Weights of a small image classifier.
Model: 64-pixel images, norm batchnorm, depths [2, 3, 3].
Training: muon at rate 0.039, 13200 steps, batches of 256.
Data: trained on crops of objects in photos (Visual Genome), 123503 training examples.
Rows from block 2 of a small image classifier, named by matrix and row number. Rows with one number belong to one channel. Each number is 128 + 24 x the weight over its row's rms, rounded and kept within 0 to 255. All counts start at 0. Numbers have three digits each. After the name is the row's rms in percent of the matrix's.
Before each channel's rows are labels from the 100 images, of 14848, where the channel reaches its highest value: "patch colour" is the nearest of a few named colours to the mean colour under the peak. Only what is clearly more common there than usual is listed. The data: crops of objects in photos (Visual Genome).
# convs0: first 3x3 conv, stride 2 (model.blocks.2.convs.0.weight, 192x96x3x3, each kernel summed), inputs 0-95
# convs1: second 3x3 conv (model.blocks.2.convs.1.weight, 192x192x3x3, transposed, each kernel summed), outputs 0-95

patch colour: pink
convs0.55 122:098120093141131142099111152142071118102127126143082116153135130105109103197144127141154148133136108156135110151111104111124139097109107189124127135108131103103128179119092116137092164123111096151141157158091134116141132155178139103114123124127158133134102109116096156109154116107147104079
convs1.55 107:138135125157089137134136144122157123126136089133123136118092136111095086133126096084119111132078119073152146135106096083127110128089115132118114120154119098122135121124122160123072139123112143156115096131145098090111139137112138143090148132114102129096138121127125055125101126122088092124

patch colour: grey
convs0.149 092:128104107121110127153087142116117099151123115139162139130124154149106161113149109154131143142161149117087127139133116111112126087132185150146114141159092164146123126099115079109128168105089127114143078133098129111139141143084110172050119152123114147138173120115116128157118116161127102140
convs1.149 101:098137151113152116134089120129144112156117148122145122106145127103140203106119103084108129100120123189122143118115097106124164096164144109107117115126125114138136114106172124156188105124136116086169159126137156144142130089133132156111129181128103153103131125122134205114139083117118155110

patch colour: white; pink
convs0.178 087:140161107118081137195187079112136078107141121110123131103145127109098148104137134077115132114151121119125137149158103128113160134095117154114135136116155129114124092105131115133144103120105121154151092113105069083153160132116153152117133127110073175095123138117130134103116114132139120129
convs1.178 092:102125122166159121185129151132137117120114163108136164162115109110154124139171130116131143125154104150188140140155147123078099143125142154088118144158162109125086103140121167121099130133194100135122141118092145151121155129136157140128131120138153107098110156168107149150145095105128111130

patch colour: grey
convs0.74 069:143112098126139083132125134149130091125091121134148129159125097116078064145109140135091097101151119083104105132151127131141108127130132120131115127115167072112144112150156112090094137117081123156136151112156158131137190130105137122121128069167132122117166131106115144145121131102121091143
convs1.74 086:171120140107129118144158143151128161122209131122113114122123139124117169125157081127138139089093125142121154121115089148138136149078136145123133055118087116106095137132115176136158140128100118103102177124121116133120090118149126040127122181137118127134109139113131150165105136137101134100

patch colour: pink
convs0.185 138:159091099129148138117165171157112087086124048127135159171157150128131164131155134130177178154139127120124124099119111116128132116116121114142116085145122127119144160152142145126122163126103103055122143130119137122156148105119121140148142129126160161114160119113087115123115117135111093144
convs1.185 116:120160108128098150091120110118184069112107138134120111077133160108108144141104124110103150203145143154121149121119119159094091111168155129068145120056141112122105102132112113138084133084126120138115163094078132136138102126132119132094119116118146134062110115121141095122129180131145133120

patch colour: brown
convs0.23 079:108124071107159123069113125109152137116103135115087113112164126165172134164106120128129124128159150134063126144122124124140109110195140122139158130112125136122111071152119145099132165103076148139103117126099103102105117125113146115139139122107158078120132140133152126083128152109137129123
convs1.23 101:116116135110110118149129157102122136150127101115136095124117109110110166114100147097115126094127150078104147117155135108157111121166069084135091127136132114157102124117122125125124141152106124154144137122158144147126098126143098105148163166143111121136169121102155151115130160133129115103

patch colour: black
convs0.66 128:117124129129150163138086131122111191160171119124134109096106120109108141150102143157164116102144157130100131131140150149127139150171124134108150083098072139142167145104114119110153131121108058114144149117097143102101136128127123112118150132101043145129097151124129127144142128134133126147
convs1.66 121:124088131111096123095128112088140123153132149118103133103125124125124120159151098087074114074154137025137144104125146153108114093153097101108130151115149105170133105135111095123116126057102158147139124119126099135121122139130158115148173148135172154134136114094097080130127093144106118100

patch colour: brown
convs0.59 093:157138128124109137070135106180153159120122107127129084131128135157131119115134098096108130131109088126122131146107082085119108158088139126126135095109145130097116087111120117163109134093082140114102104114152158153082118126138165148142132136094141104115119116134129134095081099101096179101
convs1.59 093:148140107134094112139119145130102133130121113132090102163141096155155135093153120135146119139163079110146092226139204148133105104137113102092122174092142136100085144138113140128101114170127165169140126123119144133129098135097131123151114108108141147127176172136149098152126131068126110124

patch colour: black
convs0.21 082:133153127132123152106114146161145125136116093179140118136132107100155152131132131114126149117146133094110137124122097132139106105137105142138174124122133074167124083146135142050115117172130142130105130136136143153075094088136127138123159160143128110075092152091169138144122122099117172145
convs1.21 083:134097140110099101151138201132100173076134157132139102116128118156124121104122154102109135122093134073128090085147141100150085137144083119186123121119107155152071104113137139095120134136113085162113128116111121116141138203163105138126127109136113138120128126141140130176121114137123123097

patch colour: black
convs0.159 094:111129106140122081081090144143088117123088154126128109094124173100107108132139138109125154109122093122156136165063112129146150124146170101126116133099134170103139120127122101157123104133112202066133137118131135153119162106114095151111140122167129162132126116104134128127121128092131111136
convs1.159 092:145105140102080132124125149144128102126141124126129132094138146156101139143088083090094160121141145099103103136111098109090163112167126121144175160136122161095096143125145155116128114119118104128087152113111166127102120111150146159136130078086144163142133145150143129138147129151064126111

patch colour: pink
convs0.135 096:093082126076098115129113086130115114122102103116139143172146136080137127124160144124088099114113131159107102128159117142137085139102095102125114157124154097134132115125109107099094129097083118156118102131124114137173123115129152164187124132121183157127140129104156106148117174143111126126
convs1.135 110:115102150124129149129104084145099144071105089148109108123125115139116085150165099084079113122137171098174130125083106104122102167132130109118139129113088083126131113149124107138128135141132102110107143125164171112133144138151116086131146096143144105115107128121139107115083136134119117111

patch colour: pink
convs0.168 088:092097113100106138105116140153139117074114162108103089138121121101118135162103110083120123100148124146048129112094136120116097163135128114105112158101128092151116095154116107143104112120118127131141096110152141082140175151117134126144157130119136126143177154111173104129085118140105125117
convs1.168 098:129132156138151177132118106149161158181158124154100089130145131151101156122131094118118097094124126147103135160118109132116135071143135134130115125130153077154119090120134119128148128096132129079058097095081101137117140094102140128154146145099122136118122111131165139071125090146098123111

patch colour: white
convs0.142 101:169115111124135123115111127135143093131118113115102098143135103121123109159109097123129100121144120138142116169152096121131151186110107150126139107046159103140182117097094163127126116118098107100125115164186121134124148124169155144089135129121112150125161140119134139158122149101156081103
convs1.142 101:117186134116165150158133128148138108095127137108099124120150132164159099109125126139122147109157116166149141154125149136104148149095145119110124159152127091150163127124124123141120114141132146118160107126128095107135121111108147130095113103104115163117151165128126104152117120114077137125

patch colour: white
convs0.19 087:111112118101130157087118144086128118122091138128132087121134111111109117141146083091138123115121177110119128170125097123132118055082130151130131142084157117139098169145103150130091170116120091139106107163147142113134113119163106133096114149125136138129127128176134159118095158113169101117
convs1.19 096:130159094114163114144059150127124142106110163119128101150087112136102123115117119116121133162124138121154133158104088087127103137087148119136112116143121124128141108146146100120083136141165147095119122146062152127156161116148150141138145116106108125099112082129088110152117124144114160169

patch colour: pink
convs0.37 118:129127084132144131072130137130103121108127125071111104136144118170132119141126128146135142124118160121094139129143072138098133119118164144130137131116115143136115108093164136157112099126071130149137137025153157104146118114138114124139152132054119121153126122108147125127138125119091108121
convs1.37 100:102146140113133129160122120103188100128152090154094088117113109109172124148098128096111132106131097121150097141146073107153107107113104101128121071122118116151112141096117104130149097108106132115107144109110080165160128107103107128136113095093131139135112094086095167106147116117112134113

patch colour: grey
convs0.11 109:076132120138135107136110114124095084120150140140131123150150117143164121077099123063184123115108096125167128108137130109122157142130068130095139108094116109140119108107107171115133125128136167080141136138153170145080140126141108125109106180153107138147123166153108118112125129120124122109
convs1.11 090:140109116142115113125110115098139108116158097147137112133082065126119168132175127162111121119116100122110095116124100175135133089154150123154087118140147149124144122106130177125116101144170102156100119140127083095135120165138144134125133151113139109118123111132119128138182184092135150071

patch colour: white; pink
convs0.128 071:109143120129145137131142133081187119181101107095147096123149102107136150117123108142161107083128106088124122145117131155123123155103095140080128059135131137132133175086131133142104134139142179110119135088100140096105182096123122132134124134113124119124125139100133152148141162120154139091
convs1.128 092:136105109134144121179078136147134084147097164083124110105121144143141118112130139098143152135143060165151141190165128139076114133099135130115121119145158108123137139134106165144059144138152126088146139084145096157117132088110141141122107108129138200145123119173149155175123098127153132108

patch colour: grey
convs0.122 085:135135168188094104129092110133092141150110147098098093110090119091112087120120105140150115118115150090081122132139114118111116122146114136136153105190138110108137130142091123102141119112119133100136101121131111115105142117070135105115104188104192143140107119118135131121140149111169117137
convs1.122 091:121094112138137097115103187106141159117100117100122156120132114157113158119135120101142103115113111154112185079125121095137141139153100109134135176105141146167129118148133108139177118117100099145155139115113114100143132135125101155123144175137166119117163111143135131111086122152142130169

patch colour: grey
convs0.65 100:162102085124099115104132097111108146104143096127114144126143128154127162132126105103096134147117093068095112162105088080118117167126102131114112120123148137131101129136131112169107108110113157097139121193146132162102151105116107152152110092109127148140147091123095110085100124162107111127
convs1.65 080:131162121108151154114136117122147148111099126117138136137118134089116101121114089142083161128125142106180113147082138126136145134080100131078153155147111145073100128141124147136150135115091106109122102075127173141128097130106094151149116118183113125058113124157160150122124142095118089131

patch colour: pink
convs0.9 125:130102115127142150145117105123103094135122094112111141084140156105147105144116120128120148179127099118151140124137146155118106113071154081132126158112117110145116101119125084128156134115104150138111115130122124128106132095101062101037153152099140119133169123145092101124096124150136126124
convs1.9 116:123110124136172108077151091108151166146116105134129095108130126139106149112142100140077118130109083120187117063128107110135152117101116123145144099144137110130129136096137085143151126113126133110120146158130093112118106140136119162146154132137132104063125099098129158098148143109142141088