A small image classifier, trained from scratch.
Model: 9.68M parameters, norm batchnorm, activation relu, widths [96, 192, 384].
Data: 123503 training examples, 27.4 epochs.
Rows from block 3 of a small image classifier, named by matrix and row number. Rows with one number belong to one channel. Each number is 128 + 24 x the weight over its row's rms, rounded and kept within 0 to 255. All counts start at 0.
Before each channel's rows are labels from the 100 images, of 14848, where the channel reaches its highest value: "peak at" is the part of the image that holds the peak. Only what is clearly more common there than usual is listed. The data: crops of objects in photos (Visual Genome). In brackets: how many of the 100.
# convs0: first 3x3 conv (model.blocks.3.convs.0.weight, 192x192x3x3, each kernel summed), inputs 0-95
# convs1: second 3x3 conv (model.blocks.3.convs.1.weight, 192x192x3x3, transposed, each kernel summed), outputs 0-95

peak at: bottom centre (33)
convs0.107 [125 121  50  92 134 106 145 131 121 138 102 124 145 140 123 107 166 112 110 115 152 113 127  99 137  95 183 150 139 101 118 127 118 105 139 145 120 146 105 135  97 113  97 140 101 116 112  95 128 137 200 152 137 173 106 118 125 172  97 160  91  83 127 169 123 133 163 126 121 146 115 104 156 103  87  85 131 138 116 125 100 107 119  90 126 136 101 140 133 162 140 149 122 144 106 134]
convs1.107 [138 146 164 147  98 165 135 163 127 111 135 131 127 112 105 114 150 118 137  90 121 135 172 131 127 104 121 144 150 116 160  98 148 129 151 140 130 168  81  87 134 156 189 128 100 141 127 140 135 108 120 108 112  99 122 118 145  87 139 112 103 111 116 136 109 148 157 101 108 107 133 148 162  91 130 141 113  92 113 153 144 155 120 109 122 132 112 123 119 133 109 148 123 130 150 131]

peak at: bottom centre (31)
convs0.92 [147 130 123  99 129 145 100 107 130 144 129 119 135 141 150 105 153 110 158 135 202 170 123 133 123 119 111  99 149 139 125  71 126 106 133 155 157  99 127 132 129 186 126 116 208 135  89  93 123 141 135 131 138 150 136 128 111 128 114 146 167 113 117 140  91 134  90 125 130  96  99 100 148 114 109 119 104 109 150 117 130  99 114  94  98 116 122 152 101 124 104  70 129 107 137  74]
convs1.92 [121 158 120 102 134 102  82 107 162 114 107 125 163 149 151 118 110 106 123 142 116 109 106 181 127 117 121 124 119 132 154  79 120  95 135 130 149 143 123 121 109 130 109 125 133 119 112  75 141 112 121  91 108 176 114 157 126  99  94 174 114 154 133 153 109 132  99 127  93 116 136 101 141 167  79 132  97  68 167 117 104  89 128 153 158 135 115 101 121 117 117 162 112 121  91 109]

peak at: top centre (30)
convs0.57 [140 155 130 151 129 124 120 122 115 178 125 123 145 108 123 107 111 142 152 129 163  98 102 108 103 164 116 165 126 131 122 122 127 141 118 136 144 136 130 131 120  93 160 130 121 106 150  74 136 145 148  96 104 135  86 154 127 124  97  80 130 166 195 100 117 115 102 139 131 137 143 123 124 139 118  95 153 101 134 148 143 113 130 134 102 119 130 106 127  93 129 147 103  99  97 116]
convs1.57 [111 143 116 141 166 122 130 110 113 114 116  95 127 120 139 107 124 118 123 146 132 100 128 137 141 163 128 169 152  85 114 103 100 102 151 124 128 169 146 105 116  98 106 188  60 109 103 124 122 116 126  95  97 110 126 128 153 146  70  88 125 146 146 140 104  90 119  58 131 164 139 110 158 129 105 108 131 113 139 115 110 116 113 142 147 136 161  90 136 134 148 140 134 162 131 101]

peak at: top centre (32)
convs0.16 [105 101 127 142 129 137 108 106 128  75 127 135 175 132 100 127 143 139 121 131 105 111  98 143  98 109 118 151  99 157 104 123 137 144 110 118 182 126 172 135  77 125 126 191 113 110 129 139 137 141  71 142 130 150  88 135 138 122 135 134 125 125 147 106 150 189 135 129  90 115 140 120 129 131 103 106 160 123 110  91 148 131 154 130 134 111 117 114 133 112 141 131 126  74  93 123]
convs1.16 [152 113 150 116 117 127 114 131  99 177 146 141  76 141 127 119 137 110 110 111 154  58 140 130 150 121 128 151 204 142 114 143 151  89 110 129 139 126 125 128 110 116 157  94 113 107 154 128 146 110 109 121 143 158 143 125 112  83 115 148 135 111 128 105 113 156 131 167  99 120 141 147 121 113 112  88 128 144 122 160 129 141 146 113 106 125 106 104 131 119 111 111 127 142 126 101]

peak at: top right (32); middle right (31)
convs0.79 [116 150 134 126 105 118 101 160 124 136 125 163 154 114 138 133 179 131 122 135 123  96 125 128 124 140 128 117 105 117 138 114 165 136 138 128 118 119 149  63 117 140 125 147  96 108 167  94  96 132 135 119 111 129 150 162  66 123 110 145 124 102 132 111 129 108 149 111 119 128 185 161  80  89 161 114  74 164 114 128 102 121 104 133  58 171 120 116 152 120 133 151 141 107 127 131]
convs1.79 [126 102 102 100 139 142 177  83 153 150 117 103 131 188 130 132 126 139 126 113 136 142 113 129 138 114 107 143 149 154 148 106 112 127 137 147 125 139 115 120 130 159 162 121 120 130 110 176 138 129 155 128 155 163 138 132 123 142 113 119 123 131 163 130 125 133 138 147 166 108 106 118 109 118  97 143 115 148 106 126 118 115 136 144 141 130 121 128 127 175 104  99 130 131 143  38]

peak at: top centre (35)
convs0.120 [117 104 118  65 132  99 122 136 118 143 137 139 136 103 148  91 117 103 160 119 132 182  82  89 127 141 122 104 148 113 117 132 134 154  86 101 152 154 129 125 101 156 100  94  71 159 155 167 106  93 162 136 111 107 179 102 123 109 114 183 149 114 123  99 156 138 124 150 140 147 111 112  90 116 133  91  82 141 140 128 108 134  95 156 111 123 140  96 132 177 139 150 120 140 125  99]
convs1.120 [ 91 115 165  95 163 106  94 125  88 139 132 140 121 110 105 106 115 123 130 131 126 153 106 136 137  94 121 137  94 128 171 150 127 126 155 137 148 104 116 129  90 172 124 155 113 150  89 162 129 112 109 115 104  87  87  96 112 134 117 146 120 119 115 132 122 158 105 102 119  77 148 120 156 138 142  99 146 138 152 133 103 181 124 114  71 152 116 148 150 129 106  70  89  58 124 133]

peak at: top centre (28)
convs0.97 [124 121 133 116 143  92  75  87 145 102 110 145 123  96 123 189  96 131 110 115 116  88 127 106 102 112 109 157 143 129 160  97 132 136 161 144  91  95 128  83 117 122 110  95 106 149 156 131 125 101 111 142  77 169 135  97 125  89 142 111 122 142 101  96 110 171 134 152 151 136 128 155 115 116 131  85  87  90 181 116  82  90 113 109  75 137 113 122 144 151 132 115 131 138 126 117]
convs1.97 [131 203 135 135 136 122 109  82 137 110 180 126 138 136 119 125 126 114 117 118 130 114 125 192 130 194 100 133 145 127 133 130 132  81 160 110 112 163 112 130 135 136 103 150 122 131 153 190 101 114 113 107 141 149 108 152 116  93 118 137 106 134 125 133  96 125 126 174 117 131 130 123 130  96 147 139 130 109 132 136 181 115 127 127 143 109 131 142 117 136  70 129 153 100  80 121]

peak at: top centre (30); top right (26)
convs0.143 [156 131 108 121 130 118 115  60 188 118 118 113 105 179 120 107 129 136  94 126 145 125 198 142  92 123 105 155 101 172 162 122 134  78  98 130 105 120 138 104 115 121 130 156 121 132 134 132 136 127 115 141  60 137  93 109 110 129  95 117 147 127  80 129 128 145 126 109 134 159 173  90 112 123 131 133 110 148  98 135 124 125 144  95 136 138 100 104 127 108 153 117 109  93 142 148]
convs1.143 [144 165 101 110  89 120 132 118 178 104 173 111 149 142 102 154 104 118 119 114 126 146 119 174 158 109 137 129 139 178 111 162 130 130 133 118 110 111 121 110 130 160 110 140 119 150 154 135 127 119 172 118 120 100 138 149 121 109  99 124 147 122 143 122 148 156 188 148 127 160 166 107 145  68  88 156 124 136 130 135 121 124 100 122 136 114 147 150  97  92  91 186 117 120 122  98]

peak at: top right (42)
convs0.47 [ 87 145 118 111 135 116 119 105 109 138 131 145 121  86 147 151 120 122 143 123 114 130  96 102 146 103 153 132 116  78 139 159 122 143  98 142 139  99 139 171 110 112 147 160 120  81 140 125 156 126 155 122 136 137  79 123 126 134  69 134 104 108 112 142 142 117 139 144 142 160 120 104 111 108  85 111  75 170 136 109 130 136  98 138 114 106 109 169 123 145 129 107 139 130 114 140]
convs1.47 [122 121 153  96 102 123 111 112 125 123  87 119 165  78 108 101 114 166 143 114 104 117 167 159  91  93 135 141 171  96  96 106  85 108 164 148 150 171  93 101 136 107 128 127  85 104 149 168 104 156 152 139 114 117 107 116 136 121 134 132 146 152 133 120  77 141  97 106 101  95 106 102 143 129 156 122 117 138 113 102 112 165 144 116 130 127 150 111 134 129 114 125  97  86  85 149]

peak at: top right (32)
convs0.64 [105 150 137 130 120 150 129  72 122 149 111 115 146 128 110 112 127 147 123 141 141 129 140 134 130 110  85 154 142 126 139  88  99 140  89 132 131 105 150 131 120 102 121  90 159 172 121  75 175 150 149 120 116 175  78 103 143 138 133 117 130 165 130 141 121 128 166 117 105 147 134  29 120  99 109 119 145  90 131 124  96 128 132 155 134 107 129 154 117 118  96  99 121 155 127  63]
convs1.64 [124  96 134 118 125 105 138 124 138 105 116 156 132 111 127 118 138  95 124 141  80  85 146 169 144  89  93 165 141 129 101  84  86 145 159 117 147 161 146 123 124 128 101 154 123 110  84  94 181 125 102  99 118 120 134 128 130 140 117 125 138 114 161 104 166 105  83 126 150  81 158 119 125 136 111 123 179  79 118 128 136 104 118 118  97 169 121 146 114 160 119 191 106 137  95 124]

peak at: top right (33); top centre (32)
convs0.190 [111 171  94 137 120 126 141 109  98 123 163 111 123 119 139 146 124 127 157 118 131 148 166 154 131  96 117 158 120 139 131  94  87  76 111 104 131 146 124 149 114 155 112 122  87 109 133 112 113 125 129 102 144 157  98 131 141 102 133  98 137 102 125 166 116 137  97 105 121 165 169 124  51 122  76 116 154 177 131 109 102 132  82 163 165 137 114 148 128 126 117 121 147 105 138  93]
convs1.190 [142 155 136 136 118 153 164 167 149 142 137 126 135 174 122 121 165 146 128 142 116 111 108 127 119 139 106 142 139 129 114 148 129 133  48 140 128 143 123 162 146 150 115 105 136 159 126 183 150 156  93 149 171  97 130 156 155 157 150 115 138 156 133 133 116 130 147 112  83 147  75 122 100 116 119 156  33 141 156 123 141 107 127 128 157 129 140 139 120 165 113 142  97 150 145  95]

peak at: bottom centre (40)
convs0.60 [103 127 132 115 117 145 112 162 120 117 132 128 133 107 118 132 139 156 155 107 110 134 139 114 125 130 132 123 113  98 125 118 151 125  96 110 137 119 109 124 110 110 125 134 152 137 139 128 131 119  28 121 137  85 128 147 130 112 126 124 129  95 131 117 122 122 154 113 125 111 163  50  67 123  95 120  74 175 146 134 121 103  96 140 138 111 115 120 119 168 117 133 133  87 101 127]
convs1.60 [110 132 132 140 117 154 100 147 154 118 117 126 149 124 188 112 114 141 120 125 118 157 193 117 124  80 131 127 147 154 138  86 140 143 120 121 110 142 115 118 169 138 129 105 119 124 116 162 102 140 140 124  88 186  92 100 112 116 134 133 130 142 113 112 134 157 129 110 133  84 169  96 152 113 157 162 211 142 129 135 134 148 112 107 140 151 163 172 147 128 104 118 112 113 130 164]

peak at: bottom centre (34)
convs0.81 [144 133 136 115 111 140 121 112 128  91 154 146 106 120 116 112 129 122 121 105 102 106 154 145 150 117 154 124 143  92 103 121 164 145 124 118 129 124 131 160  90 140 106  87 115 143 118 155 122 166 107 117 142  81  91 125 126 100 146 113 123 145 138 117  75  74 143 154  95 178 128 104 160 146 132 121 191 139  90 140 113 109  73 135 139 106 130  33 140 103 101 141 122 129 113  98]
convs1.81 [118 139 133 131 132 111  95  99  78  65  98 174 170 112 129 138 124 120 161 112 115 134 146 150 157 123 147  88  95 108 102 130 104 108  93 102 125  71 157 131 159 177 123 159  97 112 104  98 117 113 121 137 139 144 106 166 120 103 111 141  90 114 134  91 145 154 130 132  99 108 149 109 109  83 130 113  88  60 127  71 114 127 106 118 135 107  91  92 130  90 110 102  85 156 122 141]

peak at: top right (25)
convs0.12 [115 127 116 148 128 133  91 105 149  97 127 124 136 112 136 135 165 129 106 134 157 138  96 117 191  92 118 103 136 104  97 165 139 142 143 161 173 133 148 112 123 138 116 147 106 115 124 154 118 159 122 137 144 117 155 144 101  92 133 143 136 142 130 110 134 146 122 121 134 136  97  30  83 114 103 123 105 118 131 126 112 124 120 104 117 108 124  74 101 122 142 102 153 123 104 114]
convs1.12 [102 134 145 102 137 151 130 116 145 129  76 112 163 114  89 123  96 118 148 115 123 127 119 129  82  93 140 102 136 131 120 115  68 125 137 110 115 174 137  99 128 140 148 150  83 145 112  93 173 123 148 112 150 104 142 131 135  97 128 156 133 143  95 163 118 139 161 129 142 118 114  99 143 144 117  94 132 125 102  87 110 132 168 106 144 123 112 114  99 152  71 154 112 124  97 146]

peak at: bottom centre (39)
convs0.54 [136 101  88 109 123 143  88 136 119 117  91 115 111 143 123 120 128 115 145  86 146 183 112 119 109 141  93  87 103 118 111 110 127 121 122 132 128 104 158 138 125 133 148 103 142 132 125 129 109 130 111 141 129 120 133 153 102 108  96 139 147 124 182 138 124 166 146  43 131 128  97 154 179 144  86 126 118 135  73 105 140  95 126 113 152 121 123 108 115 129  97 137 111 120  99 140]
convs1.54 [151 115 123 187 118 167 137 143  92 105 131 127 106 132 122 137 135 170 117 153 143 107 143 163 144 154 136 139 124 140 165 114 139  99 117 151 154 143 110 108 129 162 143 120 105  95 148 141 130 127 111 127  88  90 169 129 119 126 121 117 131 109 132  93 102 100 152 115  94 135 156 104 156 116 146 168 101  99 139 108 122 135 134 118 140 136 132 105 153 148 114  90 120 159 120 146]