{"model": "image classifier", "dataset": "crops of objects in photos (Visual Genome)", "train_examples": 123503, "image_size": 64, "crop_scale_min": 0.7, "horizontal_flip": true, "translate": 0.06, "color_jitter": 0.2, "targets": ["object"], "num_classes": 300, "arch": "resnet", "norm": "batchnorm", "activation": "relu", "drop_path": 0.05, "depths": [2, 3, 3], "kernel_size": 3, "stem": "single", "avg_pool_shortcut": true, "widths": [96, 192, 384], "mixing": "cutmix", "label_smoothing": 0.2, "loss": "binary_cross_entropy", "init": "torch_default", "residual_init": "none", "optimizer": "muon", "muon_scale": "original", "lr": 0.039, "momentum": 0.85, "nesterov": true, "orthogonalizer": "newton_schulz_5", "adamw_lr_other_params": 0.0012, "steps": 13200, "batch_size": 256, "epochs": 27.4, "lr_schedule": "wsd_sqrt", "decay_fraction": 0.3, "final_lr_fraction": 0, "warmup_steps": 390, "weight_decay": 0.01, "adamw_weight_decay_other_params": 0}
Rows from block 5 of a small image classifier, named by matrix and row number. Rows with one number belong to one channel. Each number is 128 + 24 x the weight over its row's rms, rounded and kept within 0 to 255. All counts start at 0. Numbers have three digits each.
After each channel's rows are labels from the 100 images, of 14848, where the channel reaches its highest value: "strongest on" is what is common among them. Only what is clearly more common there than usual is listed. The data: crops of objects in photos (Visual Genome). In brackets: how many of the 100.
# convs0: first 3x3 conv, stride 2 (model.blocks.5.convs.0.weight, 384x192x3x3, each kernel summed), inputs 64-127
# convs1: second 3x3 conv (model.blocks.5.convs.1.weight, 384x384x3x3, transposed, each kernel summed), outputs 64-127

convs0.148:121168226120126143125121111120142093097112161101114122123128109122116137107106105174124131091107112116121127125095119104122119135127139125136124128117116130120119106117130165147113066128130137
convs1.148:127133103137114099147105103088112110158108117129136114134117103107146102107131154122158144116087103121146154120090119135117118083181148088099083112122123118146142125172128079110124110122065109
strongest on: object: sign (28)

convs0.39:108143153125175118110146160173092113135144169117153132140140132147166098132162114129117129165157139154147133155129120100090176150132132160127100126131122129154131138164111128139130141110104142
convs1.39:129126114076130094124118114178137123147138087113140112122139115158095138112138125131126119130077123113094136130103079098146119140112120061126134114110118082114118139122125125087113116117113175
strongest on: object: man (26)

convs0.146:102104123121142119148119161157136161110105100131173115128107190107144133108097108134126145117090107153139124119111128115169110124130128116102016132131153114129117107150128127170109120133137126
convs1.146:129106105153106135118149112088102117161131168155140152150134115134117110154151181173153114078114119123111101095140112098076134143113128142133090130163120068145102145112118128099093143137085138
strongest on: object: shirt (29)

convs0.121:113138104168091113109150126108158120099124153134093100125122138107142122136129123127186109131127158112123139135112109084113164149118140159120108147131121087109109117133148139153095139111153141
convs1.121:103174144117086057093135118112205131115158150136150140108098080153077121100139160142111114143140200130147114130154093118166083150110097147146118145113135109098139137178134144153128115096101112
strongest on: object: man (29)

convs0.360:118130116124107145105121140140103157123101122141124182064101124118106128116141131122137108139118142108115087138144115124125126112142130063158125161143147138157129099129106132153135144184134159
convs1.360:079103107114101144185105163163077110150135086145112105136145144136141164121132086131098127095143083117085125126138117117133153095129110098127154129109104102077107109172147144140154105130103136
strongest on: object: man (26)

convs0.307:142174108134109163127155095126135102157088104097166114122129145127178114124123109084133140113146102114110101112136105125100143133117104104140097154118141095080144150099119130075207142073117119
convs1.307:160140120135121142101176118107106143075123161071134157111160104109108100120089149133148128147143130156137089158132112154195130127111136135121131104122135191116098206209106081144136132090071133
strongest on: object: man (25)

convs0.301:162149147092151124121080136158102142100126150104132068100120133149122131126130117123128233164134105110129123121143164133161111135129121125087152136133117140126106127124186129120144196127142144
convs1.301:112135116147138101124120125128134145165129084113143107116136138107146121127063166185144210111145178123111139164139115118108115133126120150111140150135123127142153134099117135109110115105154102
strongest on: object: tree (33)

convs0.193:088100118109116125127142147125087121130113106120098143085119139146135123096106134086139167142117136090135110107148109144114087140092118152119142114106116153144105125139154127082141139167112139
convs1.193:124153122118106109081173115111127095140114135096141129097108108139126110120100129119141087156152103119171152116091127200118118119141130119118134133115155164111139182140150127178127148136141098
strongest on: object: man (31)

convs0.28:108131150110171146120135073132115117141127128119096106155133109095141164115143108100133122148130100159150098124137133111110116122118155113129123076157130110120096133109154123181109103109120101
convs1.28:118078059130087118126138157128126125111140159113149131084105147121135149133114137130119120143083111130132100116121133123132109159104127110097128116112104117156137147154104130134144150136083126
strongest on: object: man (30)

convs0.325:146113114090135137130134099085158136135159094125154141122140147137150100138128152100117138102106120140086139102117161130137116124140129170121122139102137123141117114138114094127101061099150108
convs1.325:134138093161105131166123099113116120124154149126094174117127146114120131111138095132098142152086157125102122115122154136136173164150114104121149138091117131125176157158125162102092138142133155
strongest on: object: shirt (31)

convs0.244:148116114100152133107145087131114117139093143100143129092145167131172147098116127144130111119161149124117106127145139117126099129073165064115075104113109101098147133116148138147160096108157125
convs1.244:095115125101145118132118142137124091136141125143127132136121138179158115106118120104118089175093100088145138138124123144113092155152096117148145148122121073121148146143136101048146124087164097
strongest on: object: man (42)

convs0.275:169151129096197194108151161119128164114119150116179126134148153132125113142096148128145145148101117125145088170085114118138140108075129143116097170101105122132125101116102086121131136101132119
convs1.275:119130138104107116137149152096133174125103138116095144139158120125093200146093158125171144071080117083090113119101074070122155116175125133133168139091162092143120084113144132150131104121144146
strongest on: object: shirt (27)

convs0.128:138140159108120143125111142152125095094137167128122132128149096097136128103149130165113113141156167122136079124130130110142158097143133111105112129141085133098172100093125165096127131113111111
convs1.128:158111112151137128138140152085130166116122122129118107155124128106098145113154131096156133175102108097082063152114126114163163109184131135102121150121128109142129142123102128090139116132130104
strongest on: object: shirt (37)

convs0.322:131131126137104166106125120133124146153114094093111101134141131092134121131121124139097150131163160157142120107165143112138160123093164152104086089130117146120128173140162155116160180128124109
convs1.322:102159109124099111143174076119118141106136129101142111145113152132155129098114082122142181150111177142153153139157110142134159146159096160109141086120123125111140085112129116134138115090134132
strongest on: object: man (25)

convs0.174:172131143080136085141114155110124127098130131146117123119137132117153114114118123135173114103126128117119136112133095154160176136168100167126092153130148086133131110155093103113160125115158137
convs1.174:118126133125124151129136124111138093171124065175145099115112114101114121161116122199118134142142105116103136122133108141126175136133154131137121104111160109118138137141136110130159088112132123
strongest on: object: man (39)

convs0.255:143125150106102105119158119122126125101116146122129096134141115093115156169152138107098131159121130118147119126167093110136114101124147173118065119095135093149170114122101137120074118133146116
convs1.255:142117194082168108134120135152174099130087115125092127108147103138093106112135105104094114144120090121108146120118085143154105144092115090105108125125153128156129100112102148127128135072110156
strongest on: object: man (33)

convs0.245:162148096128110177149088161126107108081122137136132055092138114120146133104129076125148140124132141112137082130115118131085103116099119144116141119138188113161093146133102157146134083093137127
convs1.245:118155136119093119149133080158100130133143101114138111132120116134117130114198114130118108099109152119117115131132125083135102138142141100127129107084144094096142052173130054107107128095096121
strongest on: object: hair (25)